{
  "encoder_norm": "batchnorm",
  "encoder_kernel_size": 25,
  "encoder_widths": [128, 192, 288, 432]
}
Rows from block 2 of the text decoder, named by matrix and row number. Rows with one number belong to one attention dimension. Each number is 500 + 40 x the weight over the matrix's rms, rounded and kept within 0 to 999. All counts start at 0. Numbers have three digits each.
# q: attention query (decoder.blocks.2.attn.q.weight, 256x256), inputs 0-85
# k: attention key (decoder.blocks.2.attn.k.weight, 256x256), inputs 0-85
q.176:481502494468547556508479517491503508506515460494463507494502487489506507426492519486525499530498508535487478508510504486485520482546501472504524522482475496496493487474526486489506491509525440522456549499497490524468514503496497500518514513521490538487480506
q.177:424480479452533513452480517563494417470477508476440507498481512472507479456479522498478501510519511505500520475478451540510471507548514480515482510514523534467532494503536445475460481486511480535465527494479459520486493491520519522487506483518525494532496486
q.178:465542502530529518464470480438487540488490518489498511458501479488524544541503482472478508501466477516486509564501556507500495536511421493453506523482508465521471507492491485476528517493455462509506491495528506473514516507451529474466532485500446495491515509
q.179:473518486467516504442481464508478510490553469487432527486494512506458489425507506476489484512466493479516443483467478515492497496513557494517483499471515525504514490502512466478543493489501486502500543524510451496507497487523473512541514512524540485499523454
q.180:478524466507552510485509512499465474512460490461504511491505521469474501476502533491470493512504513523537541515503475515536500479516469492479528475502505470475511484517473441480533472519518474487487541518510472495491508465468518499516529483510544482482508475
q.181:490483460528512503505491536493532494525471543526519510483498534494471503502485508498462486536511494482518544515506532510530489534511413502460509493465479460476532561523519473486509457496508509544501471486516525456506521511473507498494523487471500500486529490
q.182:511501544456421468570463479485483506482526433535509447541556470519448490522457516478528528496458496511499414482499479539484490518535487502493510534514501516488503430469449531517546555524492487447515533438480471526536537554484470504536521537556494522542450506
q.183:487501521514513499545522505483469516471530470515505464523559499493434499456474519480499537536476482523474450522499479513479540518518499511488503529481455534500503463506474506492552539531504493473506482552464458518501542501539481496509550544544471527505456467
q.184:541475462481467500510509422472493466526505465547459491483501496587465508454472537472457522463438508518496480501506533504456529486504520479520519515485507538531464470472466499496527511542442559469492522491450482503540416516484476457502525527536483530553484505
q.185:509496522509486492450474458483517548477471572543524506490476536489544477499450450515518463525508458491531500497493514486523474468476479496487453505555508490505483536500495504510461510497467525481504474500524534448487498501526489527470496477477564487478530553
q.186:489505502424462522473495499515481496447511476518486486499532478489508507455518543502509530513458510518521509477509513502502546475526502485518551532508500534515501520492462499535488517541479487492505492518492454529524478486504502505487493495523484515552499473
q.187:469559500516513532477501492526497534517484524487476546513492536477513489485476460505501472542521498482543506542521508488463454505495447513474517504499487478520529511506546489500525508495521509528489506471520527501517555511491531485458507469448532493458560560
q.188:528484516563504524500495514467531497524464473528517489492471515493506494536498495494484487480542503469473534502506527518471504542470469519514480511530508516492504527496500495477495462485486516520495500478478503497505481481496524544466503493516518488485513523
q.189:514541524532506521460505534470540535540492534513517476482496517517520486505545503481454479533516484453518524531514561512524485516499476482469488489511537472478510563472471503475451455499461493511498460465529529464512537505504502483496497475499520478483518571
q.190:500448504527485512523535520490464522456496490530471503525498444518463535492508499467531533522506459520508500513495468477469486522469550533513493514500465509483489510498507484510489541525520489523485515557447487555527455491579480515498530497546504547505485456
q.191:519449471533492530532490485475515450494467473537494479525495484521504489475517522478499516502527510472505529510515559500487519534524498527528475503480493505516476504488478498513483496525500515472490538509473507494515469491490476491500466499486502522508518474
q.192:541460597493616542440431407610573430468326654570464564489487480499646333462447550418404417518420512390439622391529435522527387594435436486549498561654441517487522601557492508399346447578431521413532507426454513332507415463355488464437580461411483436504549660
q.193:609564522379483426471482362587442574459527468612514513424507608549578467533428603437479490329423583540494447397527532496572562616431590569539592423499513596562436410554425597454449531583473428391481449448480471453473526440443533580504666469460489489627428605
q.194:467478495519524530472489506508516500366450565522554510507538518457492567458459499469483503562586492496539547495498533454547494513532430512498453475499472497489504452612463456472501453456491446554389598504542546521448618508468445562456545518440467461469571518
q.195:504507574482532415467527529572354612515554487535499531509532564518525530573508506550553512492525508542453488503442446556441498489462531356544505530508521386512507490597441503465525592492523567508591438511509423448489490470468535505525442427552462526500555479
q.196:464613531414633424561439514591450483540494460459467495622498511474586395537409568353506463492452487441458404467520407509500465560524603459550533441453390523480535486526543551505472435621548473466437572478618483394478565440508467524454550482561498459471516551
q.197:579502437434426608495489491566536572437469518589537495487494553480553613461488657440470544415502589502523531499536580488475584521409501604557569469475498506593412387514387515438511548511423376456399545547449556545455503459470450528516618525518511505596461498
q.198:600487484515492491463529542492381490533543427495461518534493528513520480566465465540521438515561479510511470539537496461477394489438563362511507482487529527459516545529466571566499522466513523491582371464485527454525477512520528482489469451519514539503548517
q.199:402388578544492439524436433470592549498493508424491606494478385524476555525570466514530534559498468504419500455353419463458632462545498507486438515474472446427418571513593398469526535445622545612467539603446510467476430443415602567562388537430397490449570458
q.200:495536479443517519480525604468493472465507527573528394457578541495477583523439617493485531455463448442547521514645571518469443542594539583507615493545534511596600465445457531528487509520412352521524514476485479541505540612541446428522521511548562500503399473
q.201:559456481536469501565533495463509480574587503449500554467399439508532502522565399510430430525483552522494489482456546498464441516445457423409471459446526467464457583423505458497445433473619512517556439413466604458548408484522562468493425410392496480446558541
q.202:533492485489474526501526545528557503442471513530536495532552507554511519506512504542506474469521422510530537508537513494534501528497454497442471454560466503467508489533479502494499448460483451525429424492538586507465535511508478421485493475503481474512506509
q.203:520501492539495474545538514532584489518490460482423529522448454490547435497538433495499504462522504477516499522509492465493468514435482489472481542500528519542550516429512508510497516503544530482474448509533518536490489516508514463491507472497442520496494541
q.204:558446501496461487476497488505524473503524531544548471549491475563495484487502466573502459482461434453545454518512501494584483482510466475518505527490479457465499585551507503523485483448506549503457448493534543531511515476455462526452469513487491434474537500
q.205:407544468513513507490541524467515502516505475490484503559516540471442507492501482515558503522536445570470526543545476487494544440518564529484514503495529534493534479481541538545487512483501537576455608598526420556448508548555512479511482509519507490500426468
q.206:509508530498515487523524574481514529462483498476520462545526514483514526524483548441533552513518493505524498520493466499494536486502498516505424468489468477511477409536461503486517486498441515524455502506558554482475511577497476476505489497506487504542495473
q.207:533446507525487509546504463432516521506494511489528516472484438453487504472596528497517554520503484459485474538480504462531544490504487496503461510513512503446502540556457451465499516488467522478501465542465537530503417494494528535477484498491460517465532480
q.208:433447501495551556469493486467494493467473538524516451504551551538456608506517538517557479519549434529470538518496473503505587441539491521501498526490528477464518498592516496516498484453514519561479565564527482553488483523476501545481426515457480482480518444
q.209:460520466540514498512552540481498469591544453468440455499441496442469461410525393541487442521490486519513503520540469508430500491509551568512576555466581515513561536387598530554511503463482494550538526507463471513549485557520547473541450520538532504441425486
q.210:477533482539494503521505526484520458538508470473449461540437485467504436517481453554477477486443510504532463572559462513459429492522516529508551552496497524534545492373559543525480470502515531504482484481510519527486506520542498456495464516522510482512480521
q.211:476503494495504515475540515453490495556485475488497488443452481491530514491497493557510441510524488491530519493536542528465468534503466496492515469495555507495518581471566501495508478474542503504555452498478550511557453534513522531462424478470541461466517527
k.176:523497506489493472545481508544508489485506514513531516458477500508466497468466447526499471545468428505511543478471464510531523519534464506488533481546527474481519484504489524506496475469515507523523474495490492489514473471498506508479487499497485496506508504
k.177:524454535488500531487519548482499505485441523553577484523537515505520486489510489519513542484532467533518526508504496505535453492508468470502527544521476452460502518542508492477512497466463536496525478531496486497537492491500524490511474495478481476505497483
k.178:528514492505482482511512474527517534499504487460425551521468513504493475456531517463464467498494540503483488526508497526563491516527487525531508544485563490523500502469546521567512520533524503472502447494468510459502511505518448489459571495525506478481519513
k.179:562435452532468499545510532490523531471508526527557504457492492494426523470462472523509530504498430501506525535473495546518510506571464474496555457489513400504452492518493493497536511437468462476462439503521502529518507528481484537443496483488484486511541450
k.180:607451538484512485487474515491461504501473528511514489521530518510492515510505489496488486503494459476485463491449456531507491476496522487516525475532451517462483502498488505522475537502501530467485494486472465499509483442516479518489461485475498514493526505
k.181:519474509477510502480478490500502500490514499510494494549507504499536529547517545517524486522500536477461454485508513473474489462452512525509540525486481535465494479487488492500491531524510518409505514520477525453490485486502502525513483521511484499477483479
k.182:466518525545484503545456476531537468494512496460481526476478481553480552472458506492533522550498444495513558495475494556547503511566507534464486491514494470572540507482517497518475444483526460552508503468468452497492507506530526470452502506481531489499485482
k.183:516499521516480500504467502508532537517521489472500507490500502482500468458459476523514476533473473484544534528453457527526494497496492496477521505514515499564512480495539524510462479502510487548527490473513465504505468485523488499470491493467493507542524467
k.184:513490516540492502539501455459535525536500448505506500443500485459455489517491488417417552489512473464538488517475531535494516512568480505481551464529542474491586523492485496499485463501496449517536561458507517527546486506548504513449511532534483492486522463
k.185:484553498460519543507490480513502497483479473523445527508476519524498458530510529474497509475532531492491499442526506442492457515461467545465473487418511539477480471499487536496482534517521511518529515528521516509466544512472497517513565490509515470490494552
k.186:546446534514452529496482499499508470504518512479523517497485493495487480462464444499478482516504453472541518490477484522546504510527494495482526468507518451451535515492505518510516509484518504514504494491460480472532493517504529511507487500489508456491517490
k.187:458521495494504540503496487455499528475468496514483524528504496495506532546494537474485496465484547524470469496519542468469500489465523498546490508496461501485515454500481484502484531524521517484466499507518523489496494487496506522488495524533472487488490515
k.188:491534473502501527491520481482506517515463478472478472473470482458525483478487533478448517505486542488475483504490511506487477518476495480515540496500500509462506502466513498505516490542473498473515500494514516525493460512551507505522548523492516529476478510
k.189:499534530489517512498501505507477499491503484491468520522530540495486526548514572442483525469512558478493456501542508500452477486484486482517521512475492564490500509509489486503517515558505508477502513531513522463505510506533510495512517482484512512490459529
k.190:476497464497490464515484504516504506506515493479493483467523485436524475446505452505447487571490501477519506481515479516533510503530481475512543513528529525461521504500508480500508504511521508484513492508493487503519440469516495490505524519484503473503501516
k.191:498507500492497509558549512497527488501483500526469497469485468454510460449499503496468513490459541476527516519510530510497498557514498516538492477518525508476466527471535499496501474509489509486496520519504503495491461506518492484531530509531479497471526517
k.192:409374499487519447489448616646432544401560393539643662559481505691437692612559450594672599529548523637483607434545478477585595441510601519443399494435528427493588421674399348687608411492502584519412483558538493467515374447438545481578387379360346428596456410
k.193:497444463534438539496502535511454595468514449548665526581463466629393614463600399534621548520524421661510549530569474472551508404502549597510452487513508512511482436559407478572613380451491565509464459589509560487513411576409454453553380466474370438543439459
k.194:393504456442588454480468502493563478444372577477474475464502529429605500557455481535559490611515526496451501460510524492420509543469413473488479486505431443520465497537526449450461496494541503561534506521418445527469489544560576517458435478381547493502529521
k.195:503463537442502523529549507487559466427458522513394477548586479423505531505537549520534460413478481503430559438542406476470518514432460409502541472427460532542505474576409468407525541462533462577464520607442389589372590495430449547419556482458517572445434520
k.196:550550575538398532515555358526484437656535508473384496455467505450508369570481486474382497391471521369509553530539540550438441554436509473426519379468614569588566539422523530469417599616531493544544614439516442449567572419599472491522573500648540565358492440
k.197:555434475504544542436474545547480504403497540550518523548546535594393449400528549528548508437522477551469491454499348446554475453461559486615462579441485448485506465540463518522563495400461593462386493510513481528492495498415461550541496448520436426489487519
k.198:458517481531564518497522482471535489521466506430534505482452464466474484419532461553470493675533537511474487488419503453525505500634446526517439560565538509483564559419628482539433418488532470521486542535518549525481408446630566537509392563459503492472506499
k.199:487498449545479431427490524519483518420565453581513484486567558615380633653460460541559564469480474569482487502523509523505456445484542447501519461483486398588428400573384549545565536389436535462533464439400439528531545637391503430503432425482497516559535470
k.200:501549537412489504558522452505554518576484464397443534512395446424494461444584524532463555517530567516483540479448492472509606600462460534434448470515529506474527564461542418458445496540672502561440380607564536494381454335587543573481442423406477482459579557
k.201:579475499630443486454505506510455478528605453462436490488517507567332539484442453464500521450487440491553422554534468474525412458563595491495509490459525449478459475472442527550581546454437494457562527468427454506550555603432442463493517554611528527447523438
k.202:508525546534465464563425478558533478458560465423449519482539451470488453578516518501461545483478531474431511492438526572449515564549504493420564483512503495560511484437497490457480489544546462503584549465458474482539506483567508419508553565563472580531456469
k.203:515504548508508435513483505458482510476520499503488410410545509448529516573477488490453500472451482463511439488492582560450509498502453511523606457507426427547510498500496465487476532554464476467593567481420477519578511565521481450532523556512595562531473454
k.204:515510486474521537501467504561475473554491513494487484508473519488532464453515555475464446474495545497493499515536431574462446548479603547584620509498536541500498428471540535483497491487476509482476539489525548456559422481528505442541531576503487459567472490
k.205:463532510510497420486465503488564512470488516465519478444517453452515503544497503446488589542440535479491482490452543571501540559551431487491501497490502398559526498458511457511507514534534490550559566479492474540506488540532522432516493529504503564573479487
k.206:487448443540499539451487480531550533492461506528516559490471485520463490506510493508498497486556483544483534484514477499552517515483494515496455521525571483524482491514480450475456506465508555562483469491520494522465500485466562506502492406466462469507545485
k.207:545479509526481568463508445502456467522478511541461514501471532498509486442526514506416519427500483487526526524588464464478482473449550521523524503476521549475476474482491505513513514464474531517473430546533555468525513488467497513459530479483496476462526515
k.208:495522473522460461521467477526540530524558468462523500459438479503527488508488502420437534521476518502526538546453538531485496486519526492453482512457601466520559472468522470435522470536493467487544517437501553490545490509511522430538504489567492497496507438
k.209:537523572431525453576506553460475517488504516482500429436570506427586543591499522562497504538491545474490456471449587452457493502491395462508538481487435510538494528509486516506501551566508458450581538577439475543504529523558509508508500602471553579560472504
k.210:521508485419540518530530573450523494465459541540547423493567487472557533531509518521509494517477523457470456437512517514495474491495408464559555503521448538540489549520499501539502480538503503471500559532472474512468519474564510508531507495471543541534469504
k.211:531506479508509475511526498458502469520509509516497454484502554483527503497495498513492465448507458498575495508513540504555467483505504495491506457516550502432505557504546490499510491521473456494503507494520520506499496534496447500540510527521536499516492487