A small audio captioner, trained from scratch.
Model: encoder arch quartznet, encoder widths [128, 192, 288, 432].
Training: 2800 steps, batches of 64.
Rows from block 2 of the text decoder, named by matrix and row number. Rows with one number belong to one neuron. Each number is 128 + 32 x the weight over its row's rms, rounded and kept within 0 to 255. All counts start at 0. Numbers have three digits each.
# fc1: MLP up (decoder.blocks.2.mlp.fc1.weight, 1024x256), inputs 86-171
# fc2: MLP down (decoder.blocks.2.mlp.fc2.weight, 256x1024, transposed), outputs 86-171
fc1.944:072084073083101097087134107106184156134131163156150099159121136148121103126107161142080102093142175201142089095098095106106141165164149117134148150114112115118161105115143150103104104161081099099104131115141128067154102112132098106131125123141084120070181147
fc2.944:145039122103165109147189174114128129062133165096114140092165118140113130214121139124153118123103146123165086143138146133110061107082171100147090141146110114091180143179143120079091099171146099072091180144143110133167182141175167170120203117096174106103133069
fc1.945:121117150125116153171176155132145098121103153110115133136171103054131159140112115124153161105084122163214067130109106130133115178071150146144148123111115091126144162123119083133106130182157100128185189109122155113162138151196126167128151135106166098165154098
fc2.945:065120111165066115091119086189091132159168116079125121112142143137124066117209123130075094176127110129063081153111106146146125105124164139141148171084152109130135085153148163146122139120071172115126146138137072096124121102115166085130133168107180182167100139
fc1.946:116105148142086145115143118129124103184072181193071087138098113116101167107166183101063119199140144107153061105137105101162104091088147089144135080104132171133171121184078136113134103162153078152106134140106130184187080144112156096080123088124141043070099171
fc2.946:153148166110065166121124140105135131200068078176072076115160102148100180138160099098171114175132125121138120157084157102100125103096085123142099153185105086116133084089126151101113121139098109195104116161112115142089156125181113126125120161189076116079103147
fc1.947:133114117168204050105137133090176107149107173173159134166109086147115085131132161110159095146148113054177123115135124159131105100181112111151161141093073132172100125145120122155107092137147115070124113115113174094120125158109098149089086114125120132142220150
fc2.947:180113109108066167169100136116112107140139099195138117063095104179157113107149128087155169117199155130117177130112152172173140089136165132099095112156171142104129080095134145079055106111119183143142128180112128176106159155178093139161134156151102134065126180
fc1.948:074156100129104119082127117173145131134164125192145122155070117143164173109165124182099082130069087119122125107103189065119094090168162105179155140133112132096123140102170107155121132155128213096115037079095149104080123112128089115221135129128161124120134113
fc2.948:167060139105140172060104119067136105114070155160128134162129114156124101130174153119117167173083131079143111170122120140143119080145134058123084135120081142151114144117163072106153144160101114120137125168098169169205091096167122128126046174105100058112096092
fc1.949:099143137125080184083071073140162121088176060084133109157076131113124143204074104115118126061192144121142117138144167175115101105169164137159079147087130099101151120098159157105131124129088165113168127110084078109129142151148106131117091162151127078089075158
fc2.949:089101135136156109196081119092121131090140147159134123061167223101142113082138109132099101148148124118111129128123121090126126084138095152118102142095096151099174159108155157135109068150107133129100124106168111106144115101121167102148112171103139110115040083
fc1.950:100098159147128070193103193133153110097174176095112159111113111214083110149163173116124097133129168156137091168168136171136106177094086067117155167115107146113125127138147094136074149132136129164138133116159152150104137120110134138081121120142101186119134134
fc2.950:188081137098121087123139128070166101065108147120087131121098073136122108086124137092122086145152126156185124061076165128122116136115097118159152145164118131159173130191151178082158167173074105129129124123153140088161144120110167153109139121110169146090143078
fc1.951:088140179119084085126169158091131138140131166150139127152186130117108047132138157114110102087147177193115061126166062153145124147101126126154106118148108134192155104131165114147134138121110030142163162049164146123171127121148097112101163181146090151104157105
fc2.951:083121113150132151163061128075149124091225142143148138094134132144152147062106170182182091097126128131129145109169150140163142124166085146159129128130157130174100105072127111068110143203123137108165124203159092161154157093176097139151146143147167103134120120
fc1.952:076160133134081117147078163132072102125118134118102173086124168176099173117130110083074183141098081158134083087167108092142055081142141152171125070140134069141132088165089146128093136110116123187125148146173092100104104121111135179140107120086149089115113118
fc2.952:204167181104101128154114088140094150165111134146102112111093103139075152153069108159106139112131186104169176107104141110100183154102147121146139106123125080145135121146135156138154125116083127203120116121173110111106134159089100124163106125140154113111128117
fc1.953:093129179167174137183106150146153095120151151150176104119121116136087153130097127119117100091186100140151071110184087149126103100176161153148125077092126183150122123113147166169107143076137166143123107118131067088148097115125166138132129173144129143111118175
fc2.953:141127129099097147142092120129046137145142136140124096165139167079094088122081144125136122160124115136102125135127135136163163159142141129188142130149160069132121072136165114113133084133135122082079131139122107175159139165090188114112167162140129170133154155
fc1.954:079131121190123158151137102129148111160147168096148128093134104148117170108146099137105207217153088135148133140133171091202199073125161056110103141101105118109145125114141101087161120135111126134136122150152113089098161124078133138189184148191102141143146140
fc2.954:138119109195165160132080127174107084093122108185104139134127143103136149108086152150109167121123085115175138146139165140185161162119136100056155172121155141169182111106100054028166162050115136165173081109138131109092142108100149098151111140126144166113122128
fc1.955:081095178114154150112149167174083192140139126136149165197146158127108139147105166161156142155100188120052151113167181148093127104106098143117110176097144163112110088179140130110179104109080095118165173136150110113153159128100103162089068122136157134100127056
fc2.955:155132125080075152048140114089139113102166084128171128168103089099145118121092090093117051116166068119128157142189051085117184160106141164130134097097158128057160147123129084167168124104130140134116171100071158116052157136091144120190066111156195129179133073
fc1.956:106113155203060152157084135158132118113117137164081146134138125202057094141171140166140104111138141142202088146163170153108109081152094157105099108139123119107140100160171120089097127188123124143114184151172131133118085102138131107081149165175169149061116107
fc2.956:139143165171126152135074152138193155186130144217087203098088089147107158148146137136148190126117161072195192091115126095072136114111113177166161155115118044038110132110103116166141126084109145129107111070157139127114105094089091146101139126125105113143114114
fc1.957:121158112192105148120135165131107088052122171098094103181165117126128107152130097113080159137146107065188106156144143140101190099149114124187101111116163151133147069104122102162109133106090121138133172150165150091148077166103160158104160118106144140092185131
fc2.957:098148111142133132141116110122151077121147141122058144091095135098114105070108091095092118143144125104119138142150101131171136154148200125112130179123090069098086131147129181157102147188117199158115090158131130166052145099138182146149136088188065092126157106
fc1.958:204159143175115152043123150150116146124175113152118091140151081152160102131141157064057180098065125128091124123106168117159150100149148149130100102158128088120120098155149110095153108121134073113101103150103164157149130091083131092112144115138130136147210152
fc2.958:186112095102120154107116119102166095133146163194128125112133116143136094151176150129094157142081159149122149127111129081173158102118158143162097101157117144166148162081072078154118096096109153120171115154133155129125157080104095062027058194127121141156157125
fc1.959:128166138092083141082159059154142132140114123165105087113094177115128134173167120096167135147136174175057138111164147111085121136162135141109123131014073154131092111115157128177143092137126084155136149106114165120237095175121136118138085145184128071108136119
fc2.959:126099114073137155164152115101160134040143130154119094198128121071102094130189072078145111215085088173116116163152125103152068165115161137203093079097102133107115099078136098128133084068102150145198190126103133133130107149149103096108078127114151142116099132
fc1.960:103117136131163147093193052096127117124087148159147146128098112120126167121127133115066158090118116169116154168125126147142126134125067124118167123109103149143080095187103094109133065110110136218087091087140112136117121158162074104082146135190133099108152112
fc2.960:115049105149144135118168167169107155131172139085135162134122112093185123123140117154163212156144079149134106216190102156105103112154139111130143152123130103092168139142090080059116114137101136139174137137153062127164105137157111196115095196081121108176107084
fc1.961:191133121137140133166123174194177153103111134122123102162118089164059183089115078157093158129170098133101166190129126150151129120149098106069157171103152076129106130086126183082129090079092164104113092202130084153097125127137138112159117098084129120155154130
fc2.961:151223159161095113132137157167085132064104117102148091144112190108083119096103117086169107117117104140113153118133105165095137109153153110148151146129065121193150146118114154115115137158157169171123119106135148111144067091156155137085119122098125116128147074
fc1.962:131148111138153096146128090188128132121130157153148129150113110158074119099135169128146083215130209105102169160103077181160103161113127110095127149110068196147102108146076156167105171103151087187110099137169126086121130147088128115070139111169150150148118097
fc2.962:098110140130112179190119117108119141156157131147158129088121103109107162147117136140108130189143093119106132145149147119154194156163147129151117087098127156159168103160090161083156125098087130097119040158097122192132082134097173126153122141141125107126127164
fc1.963:150031072098135117091086121171175141094135123138150138137183171162095142129097165110155124079145100063178109164153107192168128103105115131135144153158083159105176115190135158081084164167181137087147116120146205130163160098088153086160147138134132143130139076
fc2.963:086186125174118135171071130132129134130149088151126096157130149098157097130130140141150154110108112067172147107133116104127124170119114153139136188155052157159143173066081209150117099109138104097108068097156113092119095162078164163151095062123166113156155108
fc1.964:133105096131144094115126129190113124115118113134138120119131103162096081118138133148072165214144111142144095124108117197134131118156132105089161113131130160195108023130080139099127152172147170127128110108210128142109122147106161121143142088140119138100147138
fc2.964:132074087127136126134120117092122106083146178046167133096127110113147049110085139141177068117116148131170132135161070101105133094167098209160097138072108095045147146133158140166122186145185097113128116088151145080135125126144131163132087121126112151144078106
fc1.965:130143092148155163163124136145128106114128160114092116163155092143150056104141124082236089121098163105125112113159125112105096200125142137114102135130106129149167144150165102155169128147106119147201177130171136120119116108156183127108104121123181039108219144
fc2.965:121087078142155121104200129106146113081133132172130196138112155118144119134125124119090202123126099166116159179104165104106090088096118122100087138068110114085101098152157077114132087071086190138148158128089133171122089080172128145144112106123144111155076069
fc1.966:091133105141142114145142124138129126136174183166190135168070125138166062144174165105111107131145104134071086104125079174110085127138192107130125078131134166133109067159110096193116155041154100114112132084127140131095115098109127110043120148186130170113130128
fc2.966:125131186116090093114109149111099169132104134109070108069156113106112103117133109084140113107107141113149157086119120108174132129057084117179091141204120116148111142077165144083155166165075149080111131167128138202165148129148139178117110144098155101089108149
fc1.967:154080139108041149095144164120121112154073137150115131106095119088119105136100097132140148103134165098107104111143174094088153106158123084133156109190150150142186126129122150102132068123113170165142088161163111125105132127159127156128056195149101172086151137
fc2.967:173121130122097158159096086151088175126154146140162065121152157083081129139100078158147140162105080214218178149136127165088179122149125081129155163100180110159150094111063166135116127201159161119098087152087099157134143087097090102126154140125068157165110085
fc1.968:092139134148048094072099138173117175084140080166083120137134176158156136174125075096095123139146111157175112119112172175151153091082149155162115101158154150069121172101194170139154149046147140096135127142132082111119093128140118163131134074080170137039123066
fc2.968:091119167136122151144102125143121075125133145167113118119126150142095117133085110129139099136140109136179138164108162119123119163105060161115097118111115108105095092134149121165123106175112131118111152175092093151154129139059143166128131070075191124112128118
fc1.969:121093076216057075108145121173131179110139121171078142094140124147093091085117092125111125120113085110162100163150156179118077134086129094121087072131071072175133102119152159107137114193134094115096131166121112163134154144088185041123141124149140141127083134
fc2.969:144152071145093172171144105090101062192142121135107126099129118130083159172127169127139104115145141142076110108145118128138158112121123110111126146181107105154149139090105174184129196181124107180080141157085130194111150167151137150110127128133117177156094071
fc1.970:147199147137174118137122107138185130132068178154144129129155150137106120090153161139201088098087143149160126074118126135139144120103175143106107101095113120145141165137089147160134171171165072130107065140108149135153105130073152086074122142051197149125172087
fc2.970:199175173079108192121116102132128128077182150148147056146092118147109148170125148126134100139126137101125127143127134131165125120106176153080118141077101151139119132073092149128087085160133161172221122135129117127094106118134068129114147114143088109099136124
fc1.971:172120102140221088119086157152118091126104194143137125098118103144158171139080163127076137149152190162126165158126101129116119123138140138114153115116115142137117141125150124135127110073150122173133119078147217094164144093093164087129106138113134135197142136
fc2.971:208110172157134134143169145133107081085120078069140129098118146071148188203124135112132147104124082117089143073162206170113096135133132119127094136104121116139124102132104094203167107196095113149172153129148095089142164124149091129129137180167143089112167093
fc1.972:079132135141155124100195146143096134081097200141117071168129131157129145181117108135160147174109100153129052132131151193134082196178116186144175157111130087129182096137091168116096114127129118123116082146120185167148163122155127120073079109119072147164144138
fc2.972:149142107099128092164106122139128167106151150076120179138115180078083073133066121111126157079173115114054084040132166138100112154157168175125130133116122083186130123125136146127102176094178141158153158096114138159095123135181167108121130168123205110158131116
fc1.973:109085108128100132149138163134154195139118107117137112197104142178152086123124165131162114111106084173116103119127124129125121118111118121153137179212168116143195172141160145060119118088170045148067137149071158140188071131056149132135100141100157067162166113
fc2.973:137135069102124152094127158134138124158103155176132142153098076137149118132154114153136068196207115111065178168110118115118144096113129123157091185079169159092095128138139187144141109114107137155099148171091121042119092086153198185138164114127145117155123143
fc1.974:132122123142109117143136107054085166111079109162161118136113162109113059114164107155109126113136158110127160126117077091134117117132214191141129112082111188064098169142117122120165179161124141140134115148079139115106132166101124131139108145064190197177159138
fc2.974:090180173110148140187144154165107107145124132152088156106095162144103123120139108149119132167101112151119143151122139126157133121186093123155117145149146098163105092153139211127125153092079134107151101174065101066141119152136139174121090083133086105083105130
fc1.975:127136132123104159138155118158148106199080152148049104164099134118137152125231124146068120092114070074106113067142139111124154125144115077113074133124143145160092153104116164095110121125113128086113147103155125113132122160154083199119104123158127175022098118
fc2.975:171114139144128132083098131161139083105025125122115138124149128096151151089099129164120127167143127083145117116128151123192111077133180154182113169216092065128196135162157121072060175109146195113111165149108107149193118140055126119103140108103117043123146141
fc1.976:078132114130105128135160134124090101150125230101101139109126113117198127087170131098134058086127137123084106140050138119097145096080194088098142137059154113141171114103140157121114171130181158050142146138143085152143138151149117146139108145196135129086157187
fc2.976:133184113179162152174140168165135092127124149150160082195121151110086097113153101106136184132112163116110171134161135100166125149178188081150200102162102167105122162033081120200114124181161087107150137154146064153161132118129140151133125123120076138140105119
fc1.977:132090117123168123121128102119099134139125149126188179094121152077131199107153130090129139099115185138157198123128160159084082092112151077094126112112109126110135080121132115132115136121093098097154062127155173114101130163113185100119106081140170189115166153
fc2.977:080142097121124101109211112134096116136153081106178107087162139154159143043122119042159154171080137165118128086109171127123184103110133120106098145033059115215092118115177117134102158161126113158140128105127136118154142135169129145169133086161095132101184121
fc1.978:159100140162085119035118141149202136078051127123103125136150091104082142131085122131138180164145081202104161148122135104148163135144106078166170111050127145122152159107196148103144116144200099122093124131090106123145132116119141136105126157141150096122146104
fc2.978:137111100096115155112054097149095086126116115081127121074139140100203136033098101116169095158114126123140131110094144120129159114133143054161171172127116131151187149101179141134191120170106122134116131135107194046127124032166145095072101142142078165103133075
fc1.979:115118174108116122111178162088134083131189130119188165154118063165143110130063112102102145092159093160069127100136107076110082143142132177095120135085098141146088111133098153116114076118091144158074183156164152075116192069141109129103166147195112168117096127
fc2.979:161097115106141166090118132112200049148180134135124092158088127154146136182110126141100137173104147114174079150166125155149096125150123096133065142075191162070125155123131146133093072101148115084129187138106154115160135185131110148094213151122117163070126204